config.yaml
model: "self-supervised image encoder"
dataset: "photos of arthropod specimens (BIOSCAN-5M)"
train_examples: 97500
image_size: 48
crop_scale_min: 0.3
horizontal_flip: true
translate: 0.12
rotation_deg: 10
color_jitter: 0.6
method: "barlow_twins"
arch: "resmlp"
norm: "rmsnorm"
norm_position: "res_post"
activation: "quick_gelu"
mlp_ratio: 6
parallel_block: false
inner_norm: false
patch_size: [4, 4]
conv_stem: false
layers: 12
width: 192
projector_hidden: 512
projector_out: 1024
projector_hidden_layers: 2
init: "trunc_normal_002"
optimizer: "muon"
muon_scale: "match_rms_adamw"
lr: 0.0043
momentum: 0.95
nesterov: true
orthogonalizer: "newton_schulz_5"
adamw_lr_other_params: 0.0009
grad_clip: 1.0
steps: 9000
batch_size: 128
epochs: 11.8
lr_schedule: "step"
warmup_steps: 450
weight_decay: 0.09
adamw_weight_decay_other_params: 0
Rows from block 8 of a small self-supervised image encoder, named by matrix and row number. Rows with one number belong to one neuron. Each number is 500 + 50 x the weight over its row's rms, rounded and kept within 0 to 999. All counts start at 0. Numbers have three digits each. After the name is the row's rms in percent of the matrix's.
After each neuron's rows are labels from the 100 images, of 14976, where the neuron reaches its highest value: "strongest on" is what is common among them; "colour at peak" is the nearest of a few named colours to the mean colour under the peak. Only what is clearly more common there than usual is listed. The data: photos of arthropod specimens (BIOSCAN-5M).
# fc1: MLP up (model.blocks.8.mlp.fc1.weight, 1152x192), inputs 0-95
# fc2: MLP down (model.blocks.8.mlp.fc2.weight, 192x1152, transposed), outputs 0-95

fc1.271 059:476515475475556468466429523563443470492575532567565596582558463535460470551443559439558522502506434524471430485552479592478571483553406531534583450513611586425488495506477530451456468435534489568467480435523518510377531525495577416522482508499589477510495536553484544453524530472429587585
fc2.271 064:512540454528466450448408502475469667489509496475497486564519410531453421401453547559536444552458463509531573561525408449463534558517527464483523503473490454550446596506468531518514541442507530517555500498531532551584520521407460499496475460559488462617541559481555556486497425484557534500
strongest on: order Coleoptera
colour at peak: black; brown

fc1.422 107:496511477494574528511544383549556435450477505455542457497516535480572492599512443488487428448441526444467523525504547477562443520530396502535416495501554504567496434564481438482439429480500538566601461542542446494489453501494507380553463508477518497561457528487473399497449593522452594627
fc2.422 121:467520510542491510601545495477446515393431495522363515471446523557383512463542551543437463532579585496542564507488442473441533533552519506550527576496473542451551547471467569573498547537541473386417472531417568502450577541547538508532561533440493582489520419531580502472641531476473518464
strongest on: order Coleoptera
colour at peak: brown

fc1.254 113:466522564544427449501443465474455480444535496490575458456406540423627449390486497508493629484419501526484638561575494467536436455502539470510517513559514506542530504397589447450459546546437514473512480445540449555499524622486477591580467494531481462512503567486573489476459585490546519383
fc2.254 112:501482435473505518513500509463517478538443480551488511570600468592329544593453474425477418513561499485507437546447558571480500513468532530482480488469590417560474577604467546501471518464578527601472500534533535498513511463519468455408511501463484500541539458512478524527434442475468523616
strongest on: order Hymenoptera
colour at peak: white

fc1.41 111:467453581531466552423481418511460460375480452460358509460466588555466503388448442457426521576568566510411557421499523474526441534560482491519496440483440501560483507468485473416492576554377476494477492559450589437470579466520497564504460481513537514462487494446469502534564533499532489551
fc2.41 113:536497439476509496502605614505483531608539538509517480464518409454576473579506551560525408450435435511561470581453470480470577448397516499496492581498542496479498510543478539518538421434576513494529498443595477560478411583449461421491579563438440451532472529563560504461479437483462530474
strongest on: order Coleoptera
colour at peak: grey

fc1.645 113:536463424520490477457594441408419392421482468488491521439434501623462492483660524530477432493460468516533428486437523551568500474526435451556429473570533433516531457494520509471485500438528471556431455535554398510429556570407472603528547450489440507400495476467494455468554462429466531570
fc2.645 115:474504495461500474520392540521544574583488466491446494584513555423484503545398553486452548466550535501495578579493489440438506482453571554460549452424420555482480487564487476475572522537478508416569557512493576456557394438460483371436462560516549438528501537544510567537448521578421451448
strongest on: order Coleoptera
colour at peak: grey; brown

fc1.378 058:590551498481533473492505463530486572567489539434509435488563469546541544472544435489433523484505487477499518473618571578509382530475476505506446463524488529490464596488551528484565459536501541480522540480552426421583488573504511482526465459511417467541431497489560418504440460503517544488
fc2.378 055:400481471524492487505460568439509604535459522479603523491512460513592467543502461523525487566514488550531481570519548446567506486580527434518425554501488485471504571542550416485399484516546497479451539536491552552438513495443508678438468519451466553444501440562411560557610528474524473488
strongest on: order Hymenoptera
colour at peak: grey

fc1.167 077:540501444513389562539535515545522543515433557442510409517534484515517450474420543542449368407488505509443559451497555467512477452524510568529523518494534437508447521544483558530543536508519607499531519441567545505535473495474535537425413489579504523555473515577537509495571470410555415383
fc2.167 079:424467579430588433389441520524470489464548514479556514458518507416432490492558553450621554535551456506467542492396508443577527455461538483470475514456511584552573442503505490466500476501490487564543422471413606517462553526540492477518534521421588482454515420453443488581570415639533537609
strongest on: order Hymenoptera
colour at peak: grey

fc1.25 097:496559418508512532500528440517436484489505555419532514498570515506496498474434376586426550539470453470563494465453460471509435485479416457515478534568566612465480508442464442499492507421512467471473542467487512521515449450519536492486586445594428507527533509412455539575468546539397490546
fc2.25 109:542513569504538523464431513454463475530498494536513520442440492497483390486512598415547527523529505599436510584632565520484472487560522519538431467445459486525554431504615564534556508564533506509487427550503505452469514507429438588557411579451477519501465450563645425473590463438505373491
strongest on: order Hymenoptera
colour at peak: grey

fc1.497 108:490478548426607465590528515455417487508473514469547459429461466530538504461503514494495506458586564455532485570572544423497462540435597450559538449499561440490519479475434516565507503477506472496466526512581454469551487511527490532505427451547454470471473462578547521413474522486517533499
fc2.497 103:479497564520403462470519458507483565499470479553532444485583584534480498488520553615513441578515462547448608491595508556535465470496558553440519542473509470402497651503553472460492512459466567556553502582544485500443441543484501529476485510573569440476490412458448548541487452481554420499
strongest on: order Hymenoptera
colour at peak: grey