A small self-supervised image encoder, trained from scratch: batches of 128.
Rows from block 4 of a small self-supervised image encoder, named by matrix and row number. Rows with one number belong to one neuron. Each number is 128 + 32 x the weight over its row's rms, rounded and kept within 0 to 255. All counts start at 0. Numbers have three digits each.
After each neuron's rows are labels from the 100 images, of 14976, where the neuron reaches its highest value: "place" is the part of the image that holds the peak. Only what is clearly more common there than usual is listed. The data: photos of arthropod specimens (BIOSCAN-5M). In brackets: how many of the 100.
# fc1: MLP up (model.blocks.4.mlp.fc1.weight, 1152x192), inputs 0-95
# fc2: MLP down (model.blocks.4.mlp.fc2.weight, 192x1152, transposed), outputs 0-95

fc1.665:141133175127082152140117122130103114121106154126100075177164132118127128098117103096155140049160064088133120111142143107110101059135164151080117116130109100067131132107155167136160155098167119101134132141084160135128098075129053201113138139129162124165099128066098144096083127120106203144
fc2.665:122120132097106094116154077111114094094163100121143130092145164097113157161135135153172186179135169142101131116116068145127161164125103113177130134148134152176118135173122102092101165236087079102124146104142060180087132169095149109182092132077112200118157150131126096123172179064105114086
place: top left (40)

fc1.677:123093173088101150145170173164081115186113100156164177088158148144026119122143143162085138166147089111176161203059113153107104129092087149085095135071122161128136185133149142166175144192157153141123109115149096177092155065091089121118143168129143150098122147127130118136131135101156152147
fc2.677:106097129143125109104160151146162119103141128132118125147100122100151092118122127048125173110159127173024101041096090161142111068143142116160115070139115138123105147081132107114097130099132170108126100120117164148111116147120156118123131106101142073103075118129132166095148121175110121090
place: top centre (39)

fc1.264:160143117154103090095116150202171130124088075097153109109127114144145167127086128098139118117145138168181112128109137134125158165159183156122132154111044155182110128116109164093091151111094107136083133141117175110067108128110114157125082202071176085108140151076172153176176098112078135151
fc2.264:146107110131132133093134115149034138164109144110071085105197134155143096145151075193128095116196095121103152165070100165139139123145127119157132105126209170079143117104156111152055098110108150119181126119139112119187083146115105167154155087170116193135167111188096145036092143134151121100
place: middle right (44); bottom centre (28)

fc1.610:077086148109105171184108121124198134144096146142116154150142045096141146057171084097139108127077131124096115097118097101135173112135079113106143106177112132145135093112140081118171178133150154136176126147171123078094137095138174161138157139161124104132135178188113170142163089134119120123
fc2.610:154113178098085156151168151170130153144079117128127150128106123143120179184149156180096089106170168071090127067102158102113119153085145142148153091176191119117134123204135165146136132120141141160148142123131136168106073078149095107133118109061100160128126137099080134139175150090119085118
place: bottom left (40); centre (28)

fc1.666:148180111126142060112110072152104140072179122156152117109126170144130138127142159230110134160142079087092130142130050053123086106137130095089169122174118121149107170166116100148123113122083132127119140114129143135151128104129146139182144200098115134179106146151119073066111165098152076128
fc2.666:103113127100114136144114092140111131166098124108128129128166080118124125198164088123231137140154200097149114146088126173142159159150120170192122125127169143083125086078081162145123088094125096114176117138116111153137093168149080156052133101161150141123127133098055164145140098160131162104
place: centre (49); middle right (36)

fc1.187:088179124167166064174211129116057076084163071113165101131134107074121077149115146188079120132157109109102093129124185071151151116140128102119151057137109133112123161171130082092150120122127169142159130128176106136169178166143145097114116092062166146169145097133083074161112134073176159142
fc2.187:179067105092024128134065101106204118139123120107090149147132134154144131125117063104173097101056178147126152135120128119084085122160106134219107202116145154066152098098116121156091123136187150129136101183134134108125147094104169155115114168119130112100109159149100159142111110145147052144
place: centre (71)

fc1.132:178117120123161089148116106100153141093161104141056148204118125102117103108146196144156093105152130122075114136169098140133159180158126081117117136159091114078077096110133120084161147135125169096138127147128121070124091086173165140156129163100124162141143077105133166135128095145129144092
fc2.132:127038094106116215106126150138118158176127156190101089056135141130162116123142126150069134116143172118200132116109167129127117146098095155139149137204136138189131139159104075113116090129112111125171135109157095183148154160158129159105125098142078056115122180141165105121140115129142082153
place: middle left (41)

fc1.160:170166069130176127166104108153132106110135138067125068127163151093141163114120123118132097109147129174102132118136104139081113134168170151101106096143160117087099135103080122163214131156133140071153159103102102169124138095161130096114089109196145188079109115119108177128113124108115178075
fc2.160:165060152104108160107132152146120151147109148174171137088086088144116094127123120123119138128141133159119093117111124068088150139088126156122121033167166166147127146120201138091059122204087096127096171150160065143080122132131109192126145146120127131213108131160092104114084069096154147156
place: bottom left (42)

fc1.500:165039133161130145122138124094150086124077093111103140174122085110115134149068148118131131111128132176157073177158077133106102140068080090110188112097149094070095153122147126100180101171120119135069092118152156150111084144126155134163149140134144126030102171126136095068155132146157108157
fc2.500:121147124095106099110122168125166152127139116135112087094158192138117099116178101133132121150143126068142108063088084089109107195148132161114128103194128106130135068169135159148172166103129149103091163123151102127148101123139093139125143134104106116147147141134139198184122106103151169089
place: middle right (43)

fc1.348:126093150092148112112149156111123112172142142180131109105177083149138088182077115096132131146109077161166120161091113142121072143113145138125124107148137104124112168138166093109124086140107179129105142090156140131088087108085143162147140169123198102100198140104093105112074097170154179170
fc2.348:073141129143101122117159115123113145176172178136112150114141201112175117081130157103183116167143135120114162098190113099069122161113092136131129136133130128171143129132128106155099153171133067093157144121102112107157152141172097138106120123150110203181080058143110178139153134092146162088
place: bottom right (70)

fc1.762:109148164164148083137067163149083141136096086157147110124150183176109117171136161060146133140199115110090162139026113118138126097156114113113184186141158144141136120148103139143133107156105124158096112173215151139139118124084194140053152079083148090158072148142180149120157094138096100093
fc2.762:157088084105114107132092077110184130138139140131143111172124110119177139103134112209097099124105186175153102083128116165118112110102153143158120060177107101162150208145114148130125135122130154116178128096142118079084122131171077120153141172119143138157149088108074109202186143150149132131
place: centre (87)

fc1.645:061162107105110162135096111145131127120149131116115132162142155123157146126133141152138119121146127135160146109123151126142098133078118122065134163075139111070154151085156115104191155175132127075100099140105144112112136090065127151068123175090121138068158133150168099165108093081160120107
fc2.645:100005150136129119151163124129120115117128122153138119112177154160112143128109091101165112164136079138085144128095129127103140168127175162179133145091113175147126147138132148205076140069129090163109189104129134100161155165164157153133151164162148135179097144051094130124158149148139138145
place: bottom centre (54)

fc1.336:150106150134088192155084162099107131122148129154124139126143122092158185096152127133156087159086127122154088146139109203110165206152169114136106151131113060138156117159148136101113093102141151101137097072099079120141058155114128148144078114074158101135136133123096146097050131089152160160
fc2.336:148146133140117107068101116086147152128088125129156096155138187113087073193164149128139133107171188087116183119123163073188116128142098120135133120121140123170076143070130073120165121154135137142111158145151111125109112109200124096121157106141116137118116141109167075184188157123124105074
place: middle right (27)

fc1.341:148099171043174089131159151099170169175158113146136158076110097084110153139127153144166099090137136139122145111191128086168114061119151144081119096149161160122156149142085062117167139143130136136118095146157123137157109198210100105098088145116165124112082098152099118214137135127173117081
fc2.341:089144094161107137119098079121096162110078132173138117179137151162231108150156128082152094155154060087105154155124127140094065199188166084190125112149138080113148116092071157088083148150150160184174211066112147147105124132048122129119123121127098134158170132120155155115132166064154120137
place: top centre (27)

fc1.518:175109149094101124151185195166102117057126102090168143150154177094134132128138123147128113064117143104156119179098147138095157144093127111166134110153102120173171170121100155089110078142141125115140115098121139170082137118159105148124103108109057085072113151113165110080142108166097158154
fc2.518:071188128155214131110120082122101158166087124133113153116107122197118089120144138105141201123208082141109109096145051186159138141167044113171115129125192157096146120152095143100106126134097142140098105126128145133093140084124108153140138170094112137137149191157159196178106147176153134187
place: top right (36)

fc1.236:140106181125125127092103114077120157158077157143150120117139099123152126117158106158151080113129094150124121146108178127083144129116149143078053155131119133119110143128102111145141172155097129125133140144143151132102135117142185140194102096117114079087170101108163091126179104135138127089
fc2.236:108083167110067183129175180166124073149104154169136112165100194094126185146123163100104090159107126154182126182169096111108126128090109112127164089130158129185154109107132166122158114154085155184089119116117119114089126253128128104140137158152183140073102151130157148108138076144182161149
place: middle left (48)

fc1.5:151101126136133175121171109137178154121121107240113104126186109182104128087050105076080117098116089124106087143148160114120115171154139072079094132128146095148057143129116132128137132134073126172161163089121156151136100150142146174111138156083179121073153127171140130096205127098125122110
fc2.5:130160133044085095081152175099067128156148078175105124135143188125156135089149159132141142176156116117143087129101136118115089140109114121126164139155135168163229106098085139126120129165131126120113150110096098117144159151141116133182119134137121195182109147108026132101107069129121163120
place: middle right (53)

fc1.605:100157148118136117142137115087112155132102084127143127148103174111175096123129137147153151173086174131163174153169134190130097070123062144125147134136088099116139132154123105144108105176091122138118166130134161143182176118111200154137106181151125121078108131197061063171168160140148081151
fc2.605:136050102125108125090142156168178164151161143125126100141108133168208146092110093121155036123076091108103106115109096143101067195090135192100148135122168129110127169152155174150112101122075114165141138129145128093094165096092088099134159135180115150140117089051131093141089185156077234100
place: top centre (56)

fc1.366:131083121141132149117152104159109098123136162164075153104094120126077143153176127151162120076107161094105107109145128143168153127136107123117137099132181149153139108150112178114119106167174118126165213137206159107144093109141158077174135120119150149123114148104053112095106118068126110130
fc2.366:132146132169151105126136103103072111149087190109135129136171187144142109142130179172146145144113186113135115138111129127117094142138186175128158141133135105106135134165164086095131112111098144116077114122119124109116135122097071168075135144153131145194180125168104156153123163110101131111
place: middle right (53)

fc1.37:123114179130147095129184135103126124117141067117131082054133140124117148074168128120190182105110060136079145129130119059124165196101055125092160094144156175126120144118141110120137178123157131161074168123149087143099122123130185146108127120145102123141157109119144164101108131124130184130
fc2.37:126083159169064198123101111140099133161133185160099107189151151077198132142061144148135088122099138179100086098123127115076146032158132142139079146128114105098132140131147156130124083183063127046087122100100148126098187097127048118150155178099184187154111133120180069125165126106118142102
place: top left (36)

fc1.113:110124133099213141115105075137091149143195072164124102128153105167061132136111153105139156146107080131159111191124129133158114135084139160105139159189117142194129136177124144095107156190133092123131146145130119162099125145142194123168080129148093134115066111152081179134149109120122130103
fc2.113:094134098108080185157197161155196163100100106134113189133135124071196127128152188136100134106123167081077138075156118095133079113174149082163087117080089082074118049126116109165149114105135152146159151140141152163110117103087138112096193077097109099130112180118191158118109114116122146103
place: bottom right (42); middle left (30)

fc1.161:118125097173180112122073101078126168121179139118146195070111136151125096139148166143147158089137148159163134110136101156127115172106162095143114109104137163164120109148152129135153129139116138119104118211144187148070138150105131101149081106135111183112174066138137044126132045172123115162
fc2.161:156175122142146110128175162154167109092157133129072103146114141061111078147156145086108101094148124110127089124073077127099105150221143155140119126222115109101110098114147104131128134112212124150115144070134096149127108150104155201144132132091114085092161140153144190090093136139116108130
place: bottom right (64)

fc1.553:140152139143124063164111117169171097149069145126179053047168081098075124171149094128155068109080112091101146169159133192116133144128062109131077163100179140121066158142120164105143163117088097138111065121157127102153114069134156173161141123100127092113149128131143139114127155184114107120
fc2.553:103148101147109139106165158122083094107148128136122168140123114120151102068153110160059153114169194163109161086120165149153133147047063139101134046082080103129196147127163171124169142141087132112127199151163172151118118135120107058183132080118142128108135123132131097155107108132157143118
place: middle left (48); bottom centre (28)

fc1.496:175132181217128152158098086135160197165144149158142110156154040112101141187114140127140090118098136101110106098196080118146149115109111176171113153171154162058119109151146185149056185125172112110101178143107124113080156150107122105086133112088116086156075125185165141151175121113175083143
fc2.496:094189080111125098150170198168164083100107093107173132114103130050143097109156165144094154108138143153080146099124169131126209119085176118064149114126125157164128153131158138108209073110105122167141096172190123149143120117137085125147137118161082139123185155060106147130114085109115128090
place: top left (58); centre (42)

fc1.414:158155098145168118149152123171161146102115071126108130158137143154116183177104096105098098092100163062134146170140116099106117128125100145084121107127113125138057167150117090166123125131149148033155115180204112178102168101123136086115150149143127123128180150069138091119096101068111081101
fc2.414:140130140085142109113089175082112101100190122156129119164182147083144101088143185097143174147165129139167142100121115091106131090136111127119080078141181116137102111086124145145121172155101140179109152119120112084103073190055133101133118132089100121175145088168120157177096067160147128185
place: bottom left (56); top right (37)

fc1.144:137075156156146147161127127131080110186063139068139105148105151130169121100090087091097134155137167154172126123141129124120109127126097141103147151111125195103143174152099109192185133170104156125110162185126182123162141125173098156083121167091141152076187135127190123167097122083100045122
fc2.144:122167088019120148126150151146141094100202076207124082077167145151083166139164164154161092119110104115090138122110104126124108132166138135156124100093130075155053104080154179117096111058134138155157117072146105143105113113139099129155172105144170099129135102102084122098196125154177206120
place: centre (49)

fc1.722:064165166167157092143146198147243162112126139149131115070147150150151133116132190127137137136118141146139171143126111107160180132145120160074109126088132085159108114144147152152179095154076136121154095141097134119110116109204123072166127159130132069140123104102038142168169150125154182123
fc2.722:176132129122085100131127075080131015156174096167165172187110082127100074165159074110113084121169149074138107145066120130162112135115125136148177103167137096131171114067148130086078108148128153102133146080129155126181127135076134160086179119165168120103150130143165112087127106029099092171
place: middle left (85)

fc1.592:170061164168038105087101103113183141089145099153090107132132181132119149113185129158125108112153119168120066124112131163089171046141122159095140124126098172136149140131108125126103109128097093117130156046082142124095128160181155104135148109102115145099123166118134136150134131064136095165
fc2.592:111100171085164157151108128114141110121152152168137158150131161122077041082085119164118124190099125137205103110157147091146079169121122066144131178151124065165118092075146154085202179119166129107138098165137130173153091152112089122119138188122099099150154147165122111079156113119114132108
place: bottom centre (31); top left (29)

fc1.517:136104149116075174167115100128086129094159100124183084156106115129093161136064109136099159203156063126131141091128107143142161130136092191133111121126145159122146142097151139079101122166173179117148074105156161060147077101144134041106117100131070092155108116130131156120187120164123183112
fc2.517:155129062078119094097098176135149129172090161141120163102134077137137110138127134134109173074077077142093098134117146066125149126124149150147162122106147133115079143127155089131106159048077104128044138123110161147095165130114137137123141119103131100114160115149125135112100176156073100075
place: centre (99)

fc1.238:159127077126128141169134105093164127099121194180161131069168132099106124095166145140176099086168090115100132132137131174115168109121156127106198179110136105100076124166078127166177171162138130088112167118143148124167117137125080150094106166128156113139140110174154166142069119147078130086
fc2.238:076147137126106119111131118052121164130102128065162156165138153103141120176104160143128082147130085106145133145139112072079122153064160151104139084158122159142187122138135087089055136169140169112135175062118124118095164123142138106138175079109125185145145126108164145196177124091176121110
place: bottom left (99)

fc1.90:154131093117154189147139145125121142178089120139155169123138202088187146116163095166157075110143126210147076130116084111114162147105084154151138055088100150101103195097124124151162112126101193134117129137117120211126140029115132108130103122187125135133115143077192122126165116114146116137
fc2.90:141124159132106127132073122119168148099177179091104068144127068109093105141085099132061088156127111141093173092102144078116114083123192147097120092090123158134121178073152118090086079113133160078130144163108105110133145120162134118098136125196161121104161115103115108080127140136049188138
place: top centre (55)

fc1.637:085109187155153179057125138133152089080129107104169134180134139113153121104128151124165161127119079115110101178119169112133186180196127109128095117103157126117197131182102116169155131114119156117118116141086136160148073222138128138120173133188101101107124067108107116088147068123130119123
fc2.637:111204078085118136120102118172105175099129141113102128159122185168100157091136106130128139145156116148116159166133151139110097104105153120181106102102170056173115151121156110109126108179155149134112193083121061040083155151147098127138152114129114179169081181126116128149156141124178157101
place: bottom centre (30)

fc1.282:157135112141177097142210138106115069140187127137163113111124120092144138090138110152161108151170147137126079154187130152135118113116174075143119159141085108131127173160105152127135132177142106100081112120120157132175071054129080109125124124146104165053090138139122110078060127174065174137
fc2.282:079109160149048130092056132165141145130115108085104127187111182157102115134100084114138113102100117139156107127122112122124191158096119192143124091118140152119106113163114098175166096094136159148139151142112048130103109172132125169125109136137095115164143139111117100141143134047125068142
place: top left (31)

fc1.579:105108121134151101080120148154151091104135134078118194159124082148130116123135164153149120108209120137125056097115117136118153151140103104118158099104128126093157128144127142083141085137039116179097153131125176106171091123097077197142132106133087105139156122093155117082159092134119139092
fc2.579:102206110080077157123161103134109104167146147179090089085178129120134148097137109130129144129101157150150168172146117124134120166122098126108151116140123165157119140150114087137114112083220163074127117084157070153119132113174188132206155166141133157113133147130120072139148155119122128167
place: middle left (31)

fc1.228:168118133097090144197080158139082179094074126150111112044114127105145135103170217137092129120103152107091106092155133146119123122160199155105147194070161129122111102121117136114135167092125157145106073057173164088072171124125114139123159136113169068095167087113123070116134154142086153106
fc2.228:106141133182120132177136086078131116149139148146121096166150076109128103232104074132157116117145130124137139141105093137124140143166122126143108105152128151099181137155121094126106139197132116145151166136136115044129171149096136174147165188102096198155201211120194122112144125123139119093
place: bottom left (33)

fc1.289:084112102101001157182145164115142101131106142125167111148108087071113134089146126148111155124144107149105085098120175137124125138098130153124117143112128078177128111138137190096119162107127187131152107140155113115141131109150121117098161096136186147136135127088110105136130182112150136183
fc2.289:103112154122126121118145130113116096144121126171074139107114135169105143124089134132157072112149174113105093179125161144134149067166168165143112154080179204081117156160122059148118128160080089126140182111149127109151126225117096142173115116138143094119128182173139113092124126125027134102
place: middle right (30)

fc1.99:133064175133107134144153125113138107093110114107093137130115125142102122143128124175082132121161088145124113140160125087116065105134158156086134136127156124130103106088148139127091171138086177118126158133067125165106065203130093138108115157172098089053139246113152181135193125087139153151
fc2.99:146133151169168111122164129150101129131125078082134089106201160120148166129122145127142153079062083155131075120075111129146177129126148147078173132171155095107164088119127185153102107114145101146115119075203140144158123160168138184157140149146095201170122155107077106043107081141141135116
place: middle right (57); bottom centre (35)

fc1.599:077169119105058104107111082114128124148125087101122113116189114138126099128078154100166164178110121127117110083085149177123099145103120150058163100157157137101150160111155114113121128189106159178097150137149090206103128123116132149143143110152086125139090158121138175130153101142168130124
fc2.599:142106105191120148130157165098216118164145112166147103212132207095195153119106125162110082147081100151089139120156102118091122133103134125170147071177115118139120115122117089136111134128111099089114120119126154116151123141209127099147166114145144171118115117122083090102181162136073120120
place: bottom right (45)

fc1.487:158175169162185148166106124096154136090130129131158145125152129130037126129113151128120096101125149104149126112178152111089168170083103096140092084116132137163095178130108140076112141096180195115199097091122108161081166152098166101110100149112109094104155157079137106114137105152112137123
fc2.487:072107085175142073071165124129153140177101122175102092141087112163173143173046149082115183092148103172073131147132179135166120122179082120112152113129158130129148126076149124106099139147151152144081076109107136115121139050140118153141147095116095161113129140128153123123097103154123090124
place: middle left (57)

fc1.438:082155132066183129135084133169125168099141105145110076199107185086130121081177154130149158155172096163094118169139133132115144100142154184080120133111108168100083134094087142104130102108100214132171150125112143163091167114160143151097105121150090137070109121068177136046157124119135094092
fc2.438:158050141172114134122121134104152131193058180084143103080147157129151145195151106163146113113115124110158122115094147126155089079158071125152136109140164084128149120153163109165059126150188054120087116140143092145130123120107129141142178116103150144131114101086054151180102079139124125193
place: bottom right (29)

fc1.317:046139127134153131103139095092188124133101127172111136112110124080061148130102131103123131091136118095149132134158091121117109090114144108112207114124152113135100128172136062073152180140165170109136154113158108147150143113177102150134129144111151122099145145193132118114179075120071200121
fc2.317:156101203137068125114084115143111074117103102118148067128091119182199125145186162072108110166135072117089157147165139070096157139114135158090125146105173135148130195159150168071118068042161116053134077114083131170146126105137132126146089155141140155173144116134136185121173146090123139090
place: bottom left (39)

fc1.669:143128179162080141134138093077127070143133105124221172096154113106119146069098163110135175145142085120153143061130169154153083118126094187142172146075113141132141128169078150146132176116124195119159190107098142109161149094140155113122124154154106169151183165113142106157101159126110106115
fc2.669:115135074107153067095125125140166102116109101178125071182168116103112079177181130095112167104124170111097070151137095156079158098100132128147140117163132108140122135105102087134134040103132108135140105173171092159123144175138122169117157137049165164141169126135081095131144101112146174103
place: middle left (48); bottom centre (28)

fc1.741:171161103145120088116110177136094134152094094190094097170147090121148083117162175112130091088125134126110068193131163144109138161133088156111097125155117085123149139079132139123131177119150093075095180124134083167095134101140110196130136105144112118091136104108107123107147169164081155107
fc2.741:090043124153181164158107124082073183083082124104123106098128164108123164107091092092177148123131134123118169074067099126079162121190109137228110131175099130110115084167061096152129051179128154112152100178120110128141125144139142077124101112100106122156149156127161109185105097124184165180
place: top left (31)

fc1.213:120154156083128117128177145122093153141126104129146144085176164097076171139089138113169115150093128102118121152148121126178086131081134170061087164142136146136157092107181151120138197123091110168073087128166127191086104136128126116182103106178054099113056142093111175052112110131102101119
fc2.213:104053120116104137108138139124162092118144120101135131131111144127173065159168158130179120164140137130145188149145157159088102118133118158130155095088116158049086101095086142085161115106124123111128174120139143125158127113096144118116133067069133140079132116103099122129094142099078111148
place: top left (33)

fc1.239:090081120142127147124152112102101107113082139108118163152160114055136123090131126093144153119145164144136079120127146153149109091127132085143072078150143080136088144115130056125122108095127167175183103126160149066168160175077156141131147110069089159140142102080197128177139182182167133129
fc2.239:135133178116108130096108160119058133127178139184122109106085057176119147183174120125166114128181099129126171137144095104110136155122078148120154124115158140160103097152143173111114135141154104162105122103112111110079088164105133137155122140171139110100135138144103075145126106081096122141
place: top centre (41)

fc1.472:162117107226104205126106160105127072150106166200158108138115181136160161186119077180075084098188129112122092102126173115128091239112176135109127137109162159190136089114127144186161152140131149154092141174129141138137132082114125127162143107097138111098128087135117156179144123117139168129
fc2.472:188115107100126045152122094092121141136158120092091177128103074101089169129141129109133170148079153177132143144186128175160154116097119140181084143071195084070111106148141114099086090090103123103169086109129132163157139184090105171088122195098115118146145061112134084103112117127118119096
place: bottom right (45)

fc1.196:104095124143164149125124145102070136129118138203152161099128096132094143104095144134140163138147106133128210104092104100114180162085096118138121090159152141142142172177100144131072146100110092144088182055134143194184176079124217113153106090108115088119121169154148122102156149110181082161
fc2.196:143170139148112093148133090139163132115083096150099100170099140181150075181182180178132115110097148161191141089123116146149120157168152129155154141075139111083140088077181130096137159181120135115118114152105137103126080118135124156068162152136162160123133059109151108181120114138117146088
place: middle right (45); middle left (28)

fc1.92:135054113141111179165123199094111132143169179102134120155126108197188079109093148092119099079115125120079158123173161155076097114154177173104179099114046100185131166136198158131136150130215140105118172111087109154113151136131102108142107094166152165086136108127113140160145108161019141123
fc2.92:113144147129117091116158079172084127115105170164129178152117142110140126112132128150093128132124073112132121125121146160182142125133120120147088130133149159076144097150077101144137101155091120145151119203174147104152159126170195110108140109127147115172096151158125143106112123095149191151
place: top right (38)

fc1.689:174130120211121151129139158148078159151068107185111143155122128118140128081105128161119143177168149121113107125123170190120116121147131198130090092091160138116125103107124154177073169121123145144111031161102053122114125128095108123121095178129119147069138112126148126133142131082139127148
fc2.689:101156103036135106136121179116187095109165163070165107113132127124132132179151183088138159097071130134080134086073153107178127117103119156178090118141095120130115119139159089114141144144075149085125184149100167183148114116157087149161175085130227127196210122087139069103104121152111185109
place: middle left (42)

fc1.512:115070147174112119084179161065148065118142104074196157101115198133145166157145176083113105124160062100097142112149107102102141104085148117120130090193082146123153091150072147139155140102116128124051108119114194111138090114123191084176108083155085153143145159171134084160146108164108118139
fc2.512:134122070099123124118105094131121191095096156148036135126079113104077112111172123174106150155062160082135130151137096151101086177156122165154123143039139144054131128153133139095151088099158102052170144117180126153134134138118101113116165171034138155160157098113146181170116132174122172071
place: middle left (61)

fc1.529:105143138132114102145109168092155101124130148122130118120179149060115155146115127147127131123181062179094127083108199088079138111111092110129140128074168160113160096113077140147102158122156132075117117122122151178132118116155132065059157102134095112101140093143134126133130146082118137082
fc2.529:130130105121081108142159086125069130158103096162094134115086120146141101101101102092198175138080137068112125119168116138164140109145153153144098123201136074080121147134105073118117112200113147106158118178144080126130134102057160158134044151079084163141153183098119119090151106156087127154
place: bottom right (42); bottom centre (28)